Rows from block 2 of a small image classifier, named by matrix and row number. Rows with one number within an expert belong to one neuron, the router's apart. Each number is 500 + 40 x the weight over its row's rms, rounded and kept within 0 to 999. All counts start at 0. Numbers have three digits each.
Before each expert's rows are labels from the 100 images, of 14976, where the router gives the expert most weight on average: "strongest on" is what is common among them; "patch colour" is the nearest of a few named colours to the mean colour under the peak. Only what is clearly more common there than usual is listed. The data: stained colorectal tissue patches (NCT-CRC-HE-100K). In brackets: how many of the 100, against the usual share in percent.
# router: slot weights (model.blocks.2.mlp.router.weight, 64x320, trained with AdamW), inputs 160-239
# gate: expert gate (model.blocks.2.mlp.gate, 32x80x320), inputs 160-239
# up: expert up (model.blocks.2.mlp.up, 32x80x320), inputs 160-239
# down: expert down (model.blocks.2.mlp.down, 32x320x80, transposed), outputs 160-239

# expert 28
strongest on: tissue: debris (71 vs 11.1)
patch colour: pink (100 vs 39.4)
router.56:516485442503480562444488531484487414531496542458456552468484497437472459495524535465433489471453484544464497496545509552487452532569495536447557526481542433492495540489480550538544532470465600565464454558498472519470385452457557509503524490
router.57:473494470448531555471437510513418514474462486518516539504485461486571431490475449439481481495522512499489464499510486532531504532489500438493518453605532497478504481554531530527492521586544561514497452536540469481510391476427469427403524403
gate.0:461500530441452453482578528519480498523500578531482467558564460426535500534606508472503553578486508455478512579541518541474423500571516516519527465494508505469528519484513574519489402504501480487451519455571545517469544502508557428498493549
up.0:497467520393403481520565492511499474524504582504467444556502477475471474476617488515501521544516461513391481527560537552454454456527513482541515497501498499462570524546512478521474406506503466492485526447516559462430513488582548446557511545
down.0:477510504530542432511465469508499503542493500380481505503510492497536483474574503494525540488445523490359540549571540477470453520540493528510472570470523496483537521492369484493502498444488522495458538416473500468482524544508484478474469488
gate.1:507471495513490498500452451540441520497513529513560508517508463475505476444468489524507483402484521495499484486438540505482425528471499513474512529445499498488452522495489491502444476529455472502487482540500455506468518557482493522460526484
up.1:543467494517533433483495479544492499488491508532544446498477561503512535538463491517519515440516562501504476468499504481525457547468458456461503541465495505522448563452502512499503495519475478506512499566549497472490483520496488488500487554
down.1:477476511450507525496459475576531508445476518512490473533500486480498428527485492481495452525544480503536475498611468577511498511554544521470395509482548484489376457497595482520538450527494490483562528502487513642545509554511501485518476513
gate.2:546470517484466566488499518550461495513478509478467505501578415484504507493494506445520595513518495504504519464502516467541486499561422476517538467512464528467501514533527489491525513607484554517486454498446453481425494524486536510511494429
up.2:467581474557547490475515461483533506592521457498502452505483546473501538475545548540429449515454541526535469535406504577516499462496537498460484521502496504541488489447451531492517520412499422443510556523516486489561537466508527532534495605
down.2:489508508507516405502463460542476543545504522411519489513533493520579508448484510447509506414487456488507479527415520475508529473545506535509428521566539508514517516482415505467538488456472492499466488451494476505492524456457487470463463493
gate.3:489482545464521546494458522516561519516517470490509531411511503443490557456495522487541539434511530531551480449483410486548462557537475508500443470507465478505505488459471440452476519463516508522441451465461452479591452517553428561529487458
up.3:538501506480544611470496582501526491516538500474541505508506455511494587485503525532529474476531511513505495447477522526550499486475463464516443524506498482647504490471526526481496411528455448459466517479527453486545446576524448534570508554
down.3:498507462504519510504450484585476520449497476578525477587551494460553409532516509478500479499513499511609485492438508493528469521459502498487525484538528524454529500476574554538477391425489444479462502334510528468569500488493494488476510467
gate.4:490462491472524504501564515545467550508486494539471563557447539538472500491492484435517474445480437475433532503510540474485469473569498465484490505514502509517464473543416419471507501482509531500495555428554495483510566448462509439526503542
up.4:487416497504525561491430459543489522452493457501481454517545404478516475503549526520480503513498479534482427477517457437517514558496476525520500524510503472492480495526481461484514504535430521545493412419511538450502450507509488549504521477
down.4:514412413479521387479465533519511527456535511464481492503452513514463489526507487591527530438470511455533398503498528576455509567537582472575501480527467448479517550469462462531473501485524502520432439496472494495470497445550513561508515481
gate.5:535481504535482396531481507385526502565528465489476482462509505645554461541527480575554505513511522550451480510428513489597477519458547491489496542476479483555502468438532524551481478506499527515498565507516526484486472496470517457545525500
up.5:514477507425532553441499497496490472543489527496502559558586555542542471545454495455558445444483489461465513509519504458473553588562561542490524500443482496439486501465510517467451504576503471464563501547524519468535489508452448448456494472
down.5:510474632515473563497554533452528488513492494506506499559457486455552496500429483520520535470469463525418516570542525479455476411510500555532540531454452511494506511503383519481519463491458473513497480438515502483488484463497490469527499492
gate.6:473489483484496536484501486505502497507535475511501464498415518485515435566493499537562469477544481528416487519556544495526471537459604528500472503441468483498439518499516491511438544492456486466541474517471511519478492442504514465522505482
up.6:496453456488435473526593506536479476488504512509505542468445474469485431512574487475506512494506530529447524483543517532547429519483491442509469511454556498476540558549510511476503569494513531575548481470448445532535449482455503488497480467
down.6:476486602503561466490482498475488504500520487483480507507498496556520474525463491514523479469475503506523429522526507529548479535516521547493436497487426486500477523482522507499489478503484535493457465478487503552473496563512485460508496517
gate.7:483575495487507561544496513517502544510518503495554504471459536532430555463433508549538511500427438550485559539542468560595541495502509457496516458513473522506587553496461419519550488536446494449487551506469488485463559462440462508526416553
up.7:488521514556446514450513504476547458587594515468486464530472537555452500473504494488540492419442467505518530500483457587526466499460453448511469463461509498502558507443497469492505422502517425459511510487493467442478491488496475433526496526
down.7:511460540537533517480482510522456492495537511545495476533549524510453547501516502505521534521453383459556494527482444533545449521519372530524438490460525501505533454407591535468535569527468504574494516450503513543448523515453512548518540504
gate.8:556460483460496370534498426587483492465513523493523468441571520458519434507536529491481515498495421506492508553563519478448482527446570555462516522478550468432497522484472495500468436374539522584498509480524537535511516525577489490490495561
up.8:523505504359489443527517439569456495532536549481481497444519530459489544472525508508581526503471434522502556538507495527499492537463549546516532508489498483479575477512471526498426487445493455520481447499493486482483533540597536551487479465
down.8:487486459540550379515506521450481510502512521442504522497509481450523510487437469467516555501484547481508505520444535513528485521529535506491562480555426487485464521500486508547500429512503515502433488605459507452515485461478522523515495480
gate.9:491454549494542474476502511460520501466486542482530550502478538482449516599508414497521439528498474544519472506589510462467537473486431487521554521505525482433484454533532526559480467555523480563391568509555484469443500527470488545497446552
up.9:435481484572535517537480569462500533505472428599547484485463459428522459538497486567566576484521492498462529493513547518527551529524504470516510474456512501468495499549477446495543511406523503430538488527472460507492466406459499515505509471
down.9:455513521440471461479513496550516492540547510546518505485425491468514455526567504502496418456551496459506588533613539405452508490536525554462468578555534515473580566486468584542423461424493527483512519476539497478584509489460499484567458538
gate.10:516500499490493467507525399434451512536467526502480486562444505481470475522518523493535520485539522473464484515529549517463571543595501509474475438428511604481482576498539537505478460547503497486447499517541487520491485497526472402485501454
up.10:573587481410471508482499460508483504524497447547497552518509561534572544544524535460538590406534451501548514540522520479505518490496501495471558486535541503536519504431452510506527442542488465537588546529526479525531500457434543456503492528
down.10:547459543475501541428408562518483426471471449439542539576525576475455445448536508451435512484509509537519510499432541487496510520467491509476501493502549495489527452481496493590492487544551429508556503504522473478526541489459563517535485445
gate.11:399566477502507545413496488500479475470514511504450481603529520449508501443515506517513489630518491513496442488509485539355439456502498512485409498501497501499491516475489522483485529497474502429561521558512551517457536534539387544466489462
up.11:599391556539520531563477514474539509555495500487534573406489492510507500576499491515459518409481482468504532521511491458608562535525519505527562508513476493490508507528524466520481512497518490539452415454494471462577465460471569439545498531
down.11:504522437545537524489442491564503499517495495516478494468496504507495538529478522463507515496485508501342474532497491622508492466540481517520572503447461512468480479483519519539502464472439516504532479528520492580473522458480495539510502516

# expert 30
strongest on: tissue: adipose tissue (75 vs 10.3)
patch colour: white (98 vs 25.1)
router.60:467462487525546405531500486541502443406445548585541480492462505504541549524486475437468453500519552459547549485466430494518484435528484513452464498503515513446466475575488533368463514456496556503538457387465469520529525483513447516453533496
router.61:442478491515490419543534476555561496505449559548478488430432547493479518528477507478424488494493531513547533534468464506486531469573466505452486473493515499467466526509493481434491589500522502517504493432426535529492518442575498527469487462
gate.0:543522526441503515512481559480464495569563476473481504489429490490436541465526538565539490454524426551526488502445477501547523522496549585482517512485428471536475453481483515595518520499428457500396489504557478452526456488563546569512504541
up.0:542518537453487530519473549430466493559547490475483537508439514536450519455517530557530516435514439530542505522421475530516533502474528581458524489496432504498524485487467522584498512506452445480429449504553484456496467477567530567491515541
down.0:498523532499499498487433528441508446478473501531518487421494475505512474548526514472467469463481477501572506459548551552533425501477555436529368598474508507499542448517445498472461540534507522517572520553467514461662515485490518511440470453
gate.1:497509507541521440521542389606498471542475521529509461495519526533532551525460508482497457502464532504480495452462513473520576511514513558502501528486479483499496493476487544541489492558529513580496518479542507502521484396517429479488510468
up.1:535547537508474528483484491424505532437525484473488506523490532466463483456512507521540513473546465517515547606429515495462453504415525461517436509476512518431548501492473463436532480427486444366501484535534510470506507610498509549492535555
down.1:542485389518472597486487488471494488545520473372529510573555522456471528473468477530533541489503576498568491514480445471533452532502498476512489539481515465505433515516531486519484570579540542518495487375491491499441506531493502548537523511
gate.2:405459481457454542473511510449552496601507485507425482491550503451510528478515533534530549448463468525405503537464493517533377496517514533465513537505551506495477502480514485480475449369619534491529470502565501529559465446527507520616494534
up.2:564576496523409532439553540548527481452511506541444565525515483463500480509470449548452443514503445552503549400500529485479501494519540591521547460459473545487540499561501514525489554510501486492490528552459488513537434466478478499496516567
down.2:461525577529536510483506572545551501469460500465569467510530458513475481474535440524505503576528604517461591471570571509571460469525470505485510560523474538526511475527501502507510532458506533514482548575523526560444536489575507527514491488
gate.3:444506462447480486524577570451506495437516508485516403447424487501512465538463517509583526576491502492494522518549575491552452505537477459524513454522517503496547568534521503531530487418470541457514558471450548527483500553475459464514490502
up.3:535493556556535545488419412584516495520471508536480581515554527564495573478541504469437466451516505507540525480472454527437550497507498535505507518477480505504505437500452491506467461580537469565499496515555435465509494437474534481499498464
down.3:526508538496474440517483529553511490487512527519502537496475489524543488543562445481514501507517443518495605517342516538495459537515513516531508540519505516472454459518505500491503434446510493539509509553502493484615479482480508529509497495
gate.4:444390431457511486514514540539465459503442534516440523466536555483472510437485499444403497517416536504473486519547533496441462484522464529458516464513537469445482541509535496419526549517537530474440423497426496554512500460416539516451500533
up.4:452390475489563476555526522529468448519465551510465506461512569496491536471493495458398506497464513512514497559506519493498456472528504568473532482501522479441498525509517489432507540503536513481460455494432496543517516444384553517472525554
down.4:495495394516530538526559507537497521503516468590520507509532479478506513485462515497559456490493495476381503479581545378501615554497521495488581440493512519524355505495596479487490462494507484516447494488529505504533536465481478487492494475
gate.5:518457442571539481505477577489476512446463498489518523453499467547480524532501483411576513464464514460496486436559519466469475507505431474500528459424534488380550517467438488428534485493494560529442531484434462514504555411530488505463516548
up.5:517438436575543496484442551481481516450453507498532560444519517548503521537514492408545532476458526455493492438526510480493476504496415483484519461447539510370515517465430468412538493508480554509427508483441455525507540415495518494464522565
down.5:470484430529489528504427507516490479562477457542523540580592502446506513470538500494521561522457498466503630425527519438537391473448494499525521598506518517519534550491465530470529557484495487462545508566556460442532500500523483501560486517
gate.6:502510505489510589465526470588489451446518457492498463513474531522482539500532474454618582431541506443565520486452458517452453524491496452506541517429440487476572543456529489468501463454514500519522476486477532463482509519589543478521477547
up.6:440544537470507629520546545491562463547488506519429473428551503470538479497460486514504547444512505504631458544451489515536467507471503533488507469533471548523534490491545561547438492499530501483574486480428507539523510492424483422512487491
down.6:470493508455487479535537539484538377533520590472500492422513511496527531442490472478464442516456502432390587504582473493453498464580480482518531532485524550479419485477584524516486549523555500501555462498545497513459487518522523535528501463
gate.7:519511476469563594580481513507574588521441577536511505518483481490516485497488594538542405532536537535523559550499436518507478465549569475543480471473495561523441498485535430482463528555513453459446531519518514402504487512554459609522514540
up.7:498536510521503548460530454465481536476520557488461505502483474515508485465594470479537539584487560490543516566512551459547444490507473483539432581550452466507498511534511524455498497524465489582473501492556531541560513489593525503507530528
down.7:534506444507446501537509481447498510412496467541487405424487454448489475483479481531508498491457565464496512477524567458531449446500436440529516490451558567501457598481561468539466525507520520531455573518433499485539453471531464513406536547
gate.8:503491522494494530548515622459586534543487513522482450493511391514553494506437499504582450501500536502524519463517481481553485464525490437503527471496479540467543475527503478476447490493568472483462514504427547526478535469413452470523501375
up.8:499492519499486510560536608469582518533478494529481452497522358496566488493461504504568444502503532506518517434519484475554469473536493442490537475487474523461524468527509508487446457503566492488462508521445541526486515476414471451547516375
down.8:481501445546496476474519483512481510482507498508506492565508501481532550526444508483468464474545542515571577497447483483559486525542480476506530489503466482523495507496418491453487427595518497497477502480496512517437513549484481419524533509
gate.9:498477543560455502561512480447511467495480552515510489482441552423527496505495511502481490482494503504630521568514438493527442482522537573484464506492440494449530467524441506538449523520523487535443462519560514490512507461536594506484495440
up.9:546545554467582487532467520470470480542549468458551453536484503524494559558539530598512516468592475532488515499462500512528499499443577546527529524422462494598502431489512521578492489466443476444520500509519458471496485512486512579540543583
down.9:540544583488484454476469484509499486519512504504495508504521519470446492485523492478527633471526488520515507496540517490545404566499519505560518552441497530552484434477400497501482540443510539543617505537516502494552487535440466536493560502
gate.10:484532566450579505398482554486486498550427524493479513487534522511483505557473488480446472486522488515522489470526413434483529512479504516490512499547484461586472504531483483487488445564562525475543544478617457498462472470407507496483534496
up.10:482531477499529545503563522470459621461463464568469537510437505520470484502542519513440528476527436558514510459458572478431567485515514560493548441607484573501475543509568521485511552559545515503518521512503518566466388501485572513494522485
down.10:519486477455452564487509515517494547461489512533502412380448496525525519419499513533493457455542485543517524496459499535591501465448445483532455521496519498532547466449489549481510497574574536416587517476536460462471538508466508508496444509
gate.11:542449492463492587445535454473478537432528531553486420569518550497521518416487479504540561492507512458432524502590571456482503479429458465524524529433568463466484569511495463477561539497462514520480559531564468509524541536576405494525473490
up.11:514476505468506548432446569559433427452453554510553547518539550572485513427467521488373429521406528538464481495549500538488430469487489589474535515455504422502550520499538504423537589509510492511463495496512442485570499450506496519469461529
down.11:456488574435470507504524556502477516523504576439506526559502554516467462444405468551470557495536561461530455523520463592497487559549533472470425531480479542546545442443411552473450502501478486488463502443507462476434515479528517497450446528

# expert 0
strongest on: tissue: mucus (25 vs 9)
patch colour: pink (82 vs 39.4)
router.0:481521551460434539466543515445559513471503564557404488500479491460483486473552491508519501462533553539498499420487499505515458514484508532507512507550504452516469506575489449470486482478486490500519536495518445513477500522582445478531490437
router.1:522512551531510514504528578402539451545497533503527479445460523434512463570500529501522494441479462552537478547520482471524540556488580545432529475421439468502549469499475544562448536456453505478449472478519538521483481454472509505511556464
gate.0:503548537425491623488560525507508526454474506500478499534416490470451530416567531454548519403489512494484478473440468462494530499512497476483516491574493534456457475510517424454485535460513508463547485454549521475486545500554485562482488392
up.0:498544532433479609498555565507506523461468491508464504532433486463457513435559523448560502418497495486469461478458445481480525481523486475493500473572476548447477476500529427452490554457517508472592462426558546477490522524562481549483477399
down.0:494490607467557565502539553552481519466484473574514490573517522460460506487593525484539480557549501489475502459524504562517524536478506482538457492548503497513459435505555474498506583457507510500609518500514509479524517577502516513487492530
gate.1:512535545513528381543457424522532530524479511558513474508494481571481465489472495493541471436460505536560494494443458487595567585466513508444486495474508552415568575466510545522485484427496475512444454459515565513531510489448493483521490500
up.1:485535515536527411497485382492550490510480522540495486483470474556521483484489507535533439419461529553552508484421526507568587561452507503450506498487497524408561535477519538507487425428456498495444485474534576483515495483470485472508512510
down.1:507514664541607495519515470476507512578489472532534491485484487483542527537430485488465548524506510518533468521368554567432491502521469514514522497478495476526429495536508492501540484493500474533585474578434516466375459485485475468512502474
gate.2:548569437582527492458394559489491484544511454470546558466523478553483534519433490502502506428502508473520475431498504472513472522536438507502545492553493505547499480466510484510553541477395527523502535592503487483469487434524605568526516507
up.2:510587502602500525525459492549533492547495519474500516484547488335498501441469517495434532391499522444537501560571488508472491477561439510483580488484524500540451481489464475496528517561420553543488510577496487513489463513580536567481511472
down.2:551493592514474514498483501561519522434484484382470529468525503465562459464477501522540494478460463488539524435557532512458479532535549538464551540502465513497510497521476518501508537487503497474571429547540513493561481495502501501546504484
gate.3:458577529469529478509551481513585513612539461494479522459369591568500568492544542505531527491520477514510511577494430490445610543456518523496540457531474546517504483489513464506509580440514472481535475419477592508489572492567472533512487510
up.3:428462481460486495510451443528530527520473521526470501520523489503512504454583506459571497432509494522519512467486460448479497555444491466480540498508495531494435482460514494521504529514502454484465487476474529497490583514611461555510461447
down.3:464476496451548389488470498558500497535523489548504482528506463506479507513519482565534498511520500510535478485457468510414591533508501490500445468470422499511547502462606516542529566449514508504531511439489496470490448508489513548483503555
gate.4:531508465482494530450506522513474491469516474472527607549453505410519490463519530503464531434475500470475484480506499511475528562449473460502523516462515510458480504472526522488549545487461479462552536558467476482468453581462465537517484511
up.4:455469523508574481563532449543531495476467511517484508510544491555490529547565471484537498492513484561505461509467501504458463526519466559456525497512499506487533495505524511540486506573589523471502459483431530488422542510432505499497494540
down.4:495475542497529539470507459550498493594521488436495492518496498546545533522583503508492532498546531512483504539589439599511468520435489546533514495482416466540515565533429534502506513532520460490355479504470494552468513490470502456577450473
gate.5:578516548488522394556488495428522524456500575497507565496454535561489518522481459515542528426563456489499504476469489452543498561506507517519491488527457522586525513510535469531464514500488483560631532503554491504464494536532521489470490394
up.5:564520480403530413458510531466496507513516501476524578486602375508524529489488474538561538395484448506494465469467514462532398543495528485502490474487500494487473546490502504484461479435460460496471420482529502481524516528488526518490516482
down.5:485530544461497472507526518542490536467475475531524484542491516527466451555426486463450521504488492491591507588271485600482458550513484462481461512520546497469531496510437505487500511495487518461540492537474499518568508459496502434506548515
gate.6:479539500538476577499477529516543514522517449457507496576514521529534491557521482504519528439500446478405453515474537464512558499551589518540470479553496520504459519552524460505500506432550511577496551439533491536462465455486490554511500389
up.6:492455500517475457491487548465445529474457504540494516426476487484511445461490520443502478548492562523584565490524478516464425477461433508431545469475475508482467468464475527501469518544478469475497456568520502465480519480532508475497476504
down.6:528507497493518534498512529480545470534490497561518507412464468532484510511577511534487516520560484521498528498573499585573449524526538550508474516563473488528456507502504524500519614530497484476570515499488501562494539488502520551544514515
gate.7:510501506487480534439507504512519533547491453522503544583504573523523549557445510449554498387468520446465462539519468552494567445559510534516475456579458514493488519501506444450485477470493454464507476446535509488506529492576487490535485433
up.7:507528540453479484436567519535509514552481502500501566560405604479518505536490509444488488391509522474500484513425437510481573463500558524493477478587478544545481468519478463432472472447517498524527515442560494501482537494530495497528488451
down.7:527498534540485471473519521495489448533504530555489472513545524465536514470534479521505426484536472502468585562478545583476512492555504520528485515535498508522471498499490503509505565449479515478545476404473493430555516514522466511497514496
gate.8:471517500461511518518482538431473513487497546538523578474569536442588441568475479487507501513504494493487481458514463389522529554407435455513510460542507501525451525512527454522434524552491530530523511521600533518457484399492450458480499480
up.8:494491510538501473495518461517535499505497477497484388519396534560465579444501494479475500461504534527543498525452540566491436465557523514478441531495500489533526454476456549470553499517550462440508503484433469446534488619515587518488483512
down.8:489490577492542580553479473527497507546528515493453480536483470484564566488599517491504475480465455464507524386571504430509546495517506500499549501533401475472542424543562530576462600477528452534445473512490534499519523481472494465545562501
gate.9:585535478490480497458451468482532513441520496483499543515553444570529563497517470507604533382463439481535500393500472448538500556498512453498518483446513512479522494445496556470536473455493481516528586489566487467508502539521454499509477492
up.9:594568482488465510443451474495500523452518514466513533484511456545526537455493473516577525388452469513540503390472509444546522556547516456479496495479502530471525491415523542473539490468498490542526603473532455463551488543524498512487484472
down.9:504501536510507603507407518413478461503517505544479488430512539501559500486476502484483464495511480514515489423445556479522533520450530549484487529504480501491435447520483518500500379462537520522441480532524520510460502522483519488456497550
gate.10:539470470509465467417513491482549491515500470472497440520504530526540488495527470487515462450513468513424524477445533504523463497488556454498455501600503500493543468489511544460518473462507511487511501456506437523510455448505487548529554515
up.10:506563545572404626485429546423533529524511486473487466506417446466525407505471520529444534439541550510529473454534443443497479468452564449527516539518503509481429505518502474556473470448505497519491494520450470510529484550543507539517517387
down.10:512486671527503505492557471494520549458513503499497505466549495552466557562524492523530599446565474506491521485535484375547535421436527467488598585496557519502441536504450520550511529495497535509467502499492500452457475555491521567508499526
gate.11:504481504464505469505458552512447524470483497566469555491408599476444470559529562378485527542494522515515517514543464497519546543522471496524458439552511556465489534537473438533529540438537461518556521492430576482526514530517494498459482416
up.11:549472489435465496470500528473480467484548479508541521433418514471454426522547548533370495550487460566479499488489497496419448521430513503511510481469467510459540518513548529583511548452489499489551449505442561493480419498574553514479518514
down.11:469517513542499453504507508441509549539521511485470507523493474521506449533565532486547532544507513508481517479686513385479475538464490516508525492491520504516516634519578492512498472535491504495484493552531511513518489504496463492445512456

# expert 29
strongest on: tissue: smooth muscle (68 vs 13.4); tissue: debris (30 vs 11.1)
patch colour: red (67 vs 0.5); brown (29 vs 11.4)
router.58:513442451593498476453474461597477539448467441492520569511521502526454533437484523449479523548445555405480517497462565491472474447535385464484512443529552566459486517465475503390570512542514522493468465510490528467491554484501513550484470576
router.59:428445489485528481564435451529458535420472495601507513517527413555571454481508394518490462515567583471513489504457544504546507447423508466558463511530529496504485514566546508412416485516546504549548439435504491567584476525512407441462485483
gate.0:447524508480489531515494456576499463522520529465448527513575453503485543463536515478430492482506529541509520505503496474527533514587481492539514500503527512441446537482561501468489477513496516519460535510585463495524465559575525510538514452
up.0:534484494479524452534497502487488613497458435558521384537538473491569450423435478476600501521484481461448487479546460541488522473445487419460446457559503537458553538532479482488484512504532445534519476440461558505447550508447472486492446495
down.0:452488482499458432486495464493496518484490514392458493512543469518469442459401519506462429561455493488526450482298545532470438495454511483481551446511522506490451519491533500497455465439496466511514530468478498459604533494473529473513510520
gate.1:508577487473545572375440504507549504467484477492512515570505474449505523455481452513447469484479521468495486488501534480479465489523486451508512509513479541536453551477466488460506523575445549457486528502575479477513478554517517457553497464
up.1:485421519451455430584564456499393495544503536497512464441462502521479524488529494470500492457512507487571517496434512505580468525459503532530505482500536498501516414541489538523509455450541481516468546515495492522561548515535474488441520590
down.1:504543462519469580506431497520504512415513476513477498505563537461469520502513526489503461510426516501445476496479533491501599498532522492516524482470541498527562525492523494472502504508526488507489465403554490535549499529531515492566507459
gate.2:565544525525504527469489510462544492538519523461511508514511554522505537482497483527416507479449528421515538478539505477472408444502499540503505500523472551431544519485469464550542531615466449501547496480459535461497515498514533488518511518
up.2:444469456509487519488507480496457514473487505516500505472442474475487446513513512480577508479556480594467475519498465501517539567467494472509504507429518447575466433495520502465472474406475541487473522548576455558491498486537513511435510459
down.2:491493468477530501532497501526506471517505525491481501456495539489555519485407481465493487480483540486516526532499588467517520421523472490492527524504541493506532482511545520441506463502531519439471472423476492521527491464519489531483490489
gate.3:559516441453463485534500452518445492480504521517492507495475488562461485485444553509433527485519521504537440515503553475568501496415488506486530474486525529515490526509537514543542474431535484598457522528438462535507453491521542483490461527
up.3:465569472503478570461506550504554502516527512434477502523543502475495546534596438493582471481508473456420456475487536455423511497546463490531491520532487517486484552469474502460507558529506571528535486483597453452431546542520440542533532531
down.3:535494454471495517508467537466508500469499506485537533521526532483527500592490571489556499572480491515449489505472448489546569496531591524426510463464403519469560459452537488497524572498508509516466462589444457428514610490471479488473498455
gate.4:516466523502456541512558465575508490476489547507479473566509504446458494465459479480528420447524484435445524571525513455501539432541473448542541503555551520565529568538486488444473489492495498500457435490528521488519467560548426515509493461
up.4:530456528512455558530555490592515498475487534520488478566535484505460440482459481482540423445548489434458531553496526440542529466532486460534530491538532543571537528543492496452436500501522518517467423507497533507519479588526426508524519449
down.4:527492661432481489502475473499487493451523485498493510533507515496512440505571500493489564437522472510643500568560513527491486500497551486492553535467476508488515525466500521500516469383475480504480544470448469463567493480493494493518524484
gate.5:560460487575493591510481654523485509512489464483510418468555537414420439540556485478534515569497503490496514531574565495438465511412526482510487476481461498499455527428519560574463515429446505465470458475500532491548489472478527565476503482
up.5:447489487472476495540498464498461491456496595508517469398496511542502556505461495484487498460481524489513466523541484537544462498540414520503516518544554504532529477530544493415521504493511514551486516507518522536513530570542557493525506515
down.5:494503466514471460494439544492498514496503490432478487458536515509498468522526495529518461491513485499450465531452469440537524472518521533503529494506542505488504496502511490455490534496505514506536498379516510505520520523479491522529491503
gate.6:518506574518583509533516564479533494553467434524506548579430486534431494562504494540563568506556467512472589503513521473463520493508544433511447497482474553536409522498484471557538471502495499472449499505540538472479505533513429459522479581
up.6:522477417509449515491504423507516509435496579497494519424528535464540502440524512471450435456415496496567473516492442560536478502484441552485549483520513477463561489510503547445487523489445498531542510496385456513503468495539553528501482398
down.6:515502394537566487519541507525506501448501503429460481467462524492459473558527502450455382549455511444476443480356507531488442477532460509497500492427527509463524499494417482456552485516488497486566482488479556560499442529472507494490532515
gate.7:530436498440493629433483462532440454496526479460487509486447497500500519477502501519435412415514529495527462485498529474569503518568527545558523536413512483478525445500515603513521480530477548493467545533591489468509485577588464498457542519
up.7:548466497463506620408472425526463459506538449488496480513472478535507511478475496529448427409523554480498467486489516459570534513560519526531523545405513492450526483515509595500538481509463542514468529504589477477503492566572470469473523539
down.7:513524476515562560511491479542512504470525525446472491494541487506502505583490451474482503504540477508634440574523504459520525506477470505512452466456508507439508525502445496472476431506524475475487533428497494577559487565533512464495520517
gate.8:511578394499557494525509503540521489540497447511528574467521513544493524533417528449486522599433526508507458508513476542523482535457470456493482550506513452485480510483518540486509551403537544507473510485456476537568490441499486523512462394
up.8:533493481460482485566488478506481475516479545476518513491558443514467517489390526511561514473479462474552477474562513505482488500471536541546530491542514464507589479511616619487491497406552447502494461481423478535519503512511401506479466580
down.8:493528461512441543505507517446507460476505490582539469529507523452517596545432508503439407486522427515525479474509520427480559484534473477527515540554564489473529505479485527460521528478514543544545504483522509479590484512538474526513493504
gate.9:476530452529454478479483561448525494577504473520433417477442557498545501574503524478499478483494522459486463585487585528600489445519513482452462518552559512576491450519524500535516446532543522472504558509490484491485485457446529501560530565
up.9:499449517409509501488485573486448497539489445435423435438467537513470558440525549472496440425499485489528518513457477511559497456528469492450463409547478516548498421521505507583505508539525509562487448523551464530495456548531644524555454561
down.9:490526510401430499581437522486513511513436542558553467492512510534455565492478489427494552460538494456483505520521493512512617445418497439472534552473458510541485481473519525456536543519461522493519513555456524519454523456471524509474552511
gate.10:370448456517574525508536524481461524404466492531496490572425401439544514441570471454484519590495573487516512463506501507510494506487421458481488504507546503528490508475457497467503506526498560515543482547645496548472488526485481402469491443
up.10:350446470528558532548519450508464545391475501543482526573417409486551503437562462455478522575491582499541481472489502484505462511477405481493489477502550504523508521481468515469508506567502527514536499527582491550468516519474488409477477428
down.10:519535555450495473517542505429497515493496512646540502561452504520591524545565506518480462547557423513455519523563561434461475545488522496555458552441481496492509480531411490529488449474478486515451474560537484472529514497489511490463490502
gate.11:446504465511494467486499531473530508593511437482506504550422492575525452520489512512517523543535492516445565475467514468605494537509542486486527491453509484516542504475458495594542525448524488501512473537406524495464515438392456446506532483
up.11:564455521494497460536545433537454465505494570517493478431539526413471560507502502508483460447472487487569435532532489533360505484494490521500503493559487486474494510516539528458475486479479497532475506440528493505560491503613555544475446546
down.11:471484444508477511492517509576514489511492457457511492414500502552425573552485502519476578490451501499561515522491514551504462445480479509483479496535474504515497549492372491497499417485482492499416495544507495455460490506487487491532525512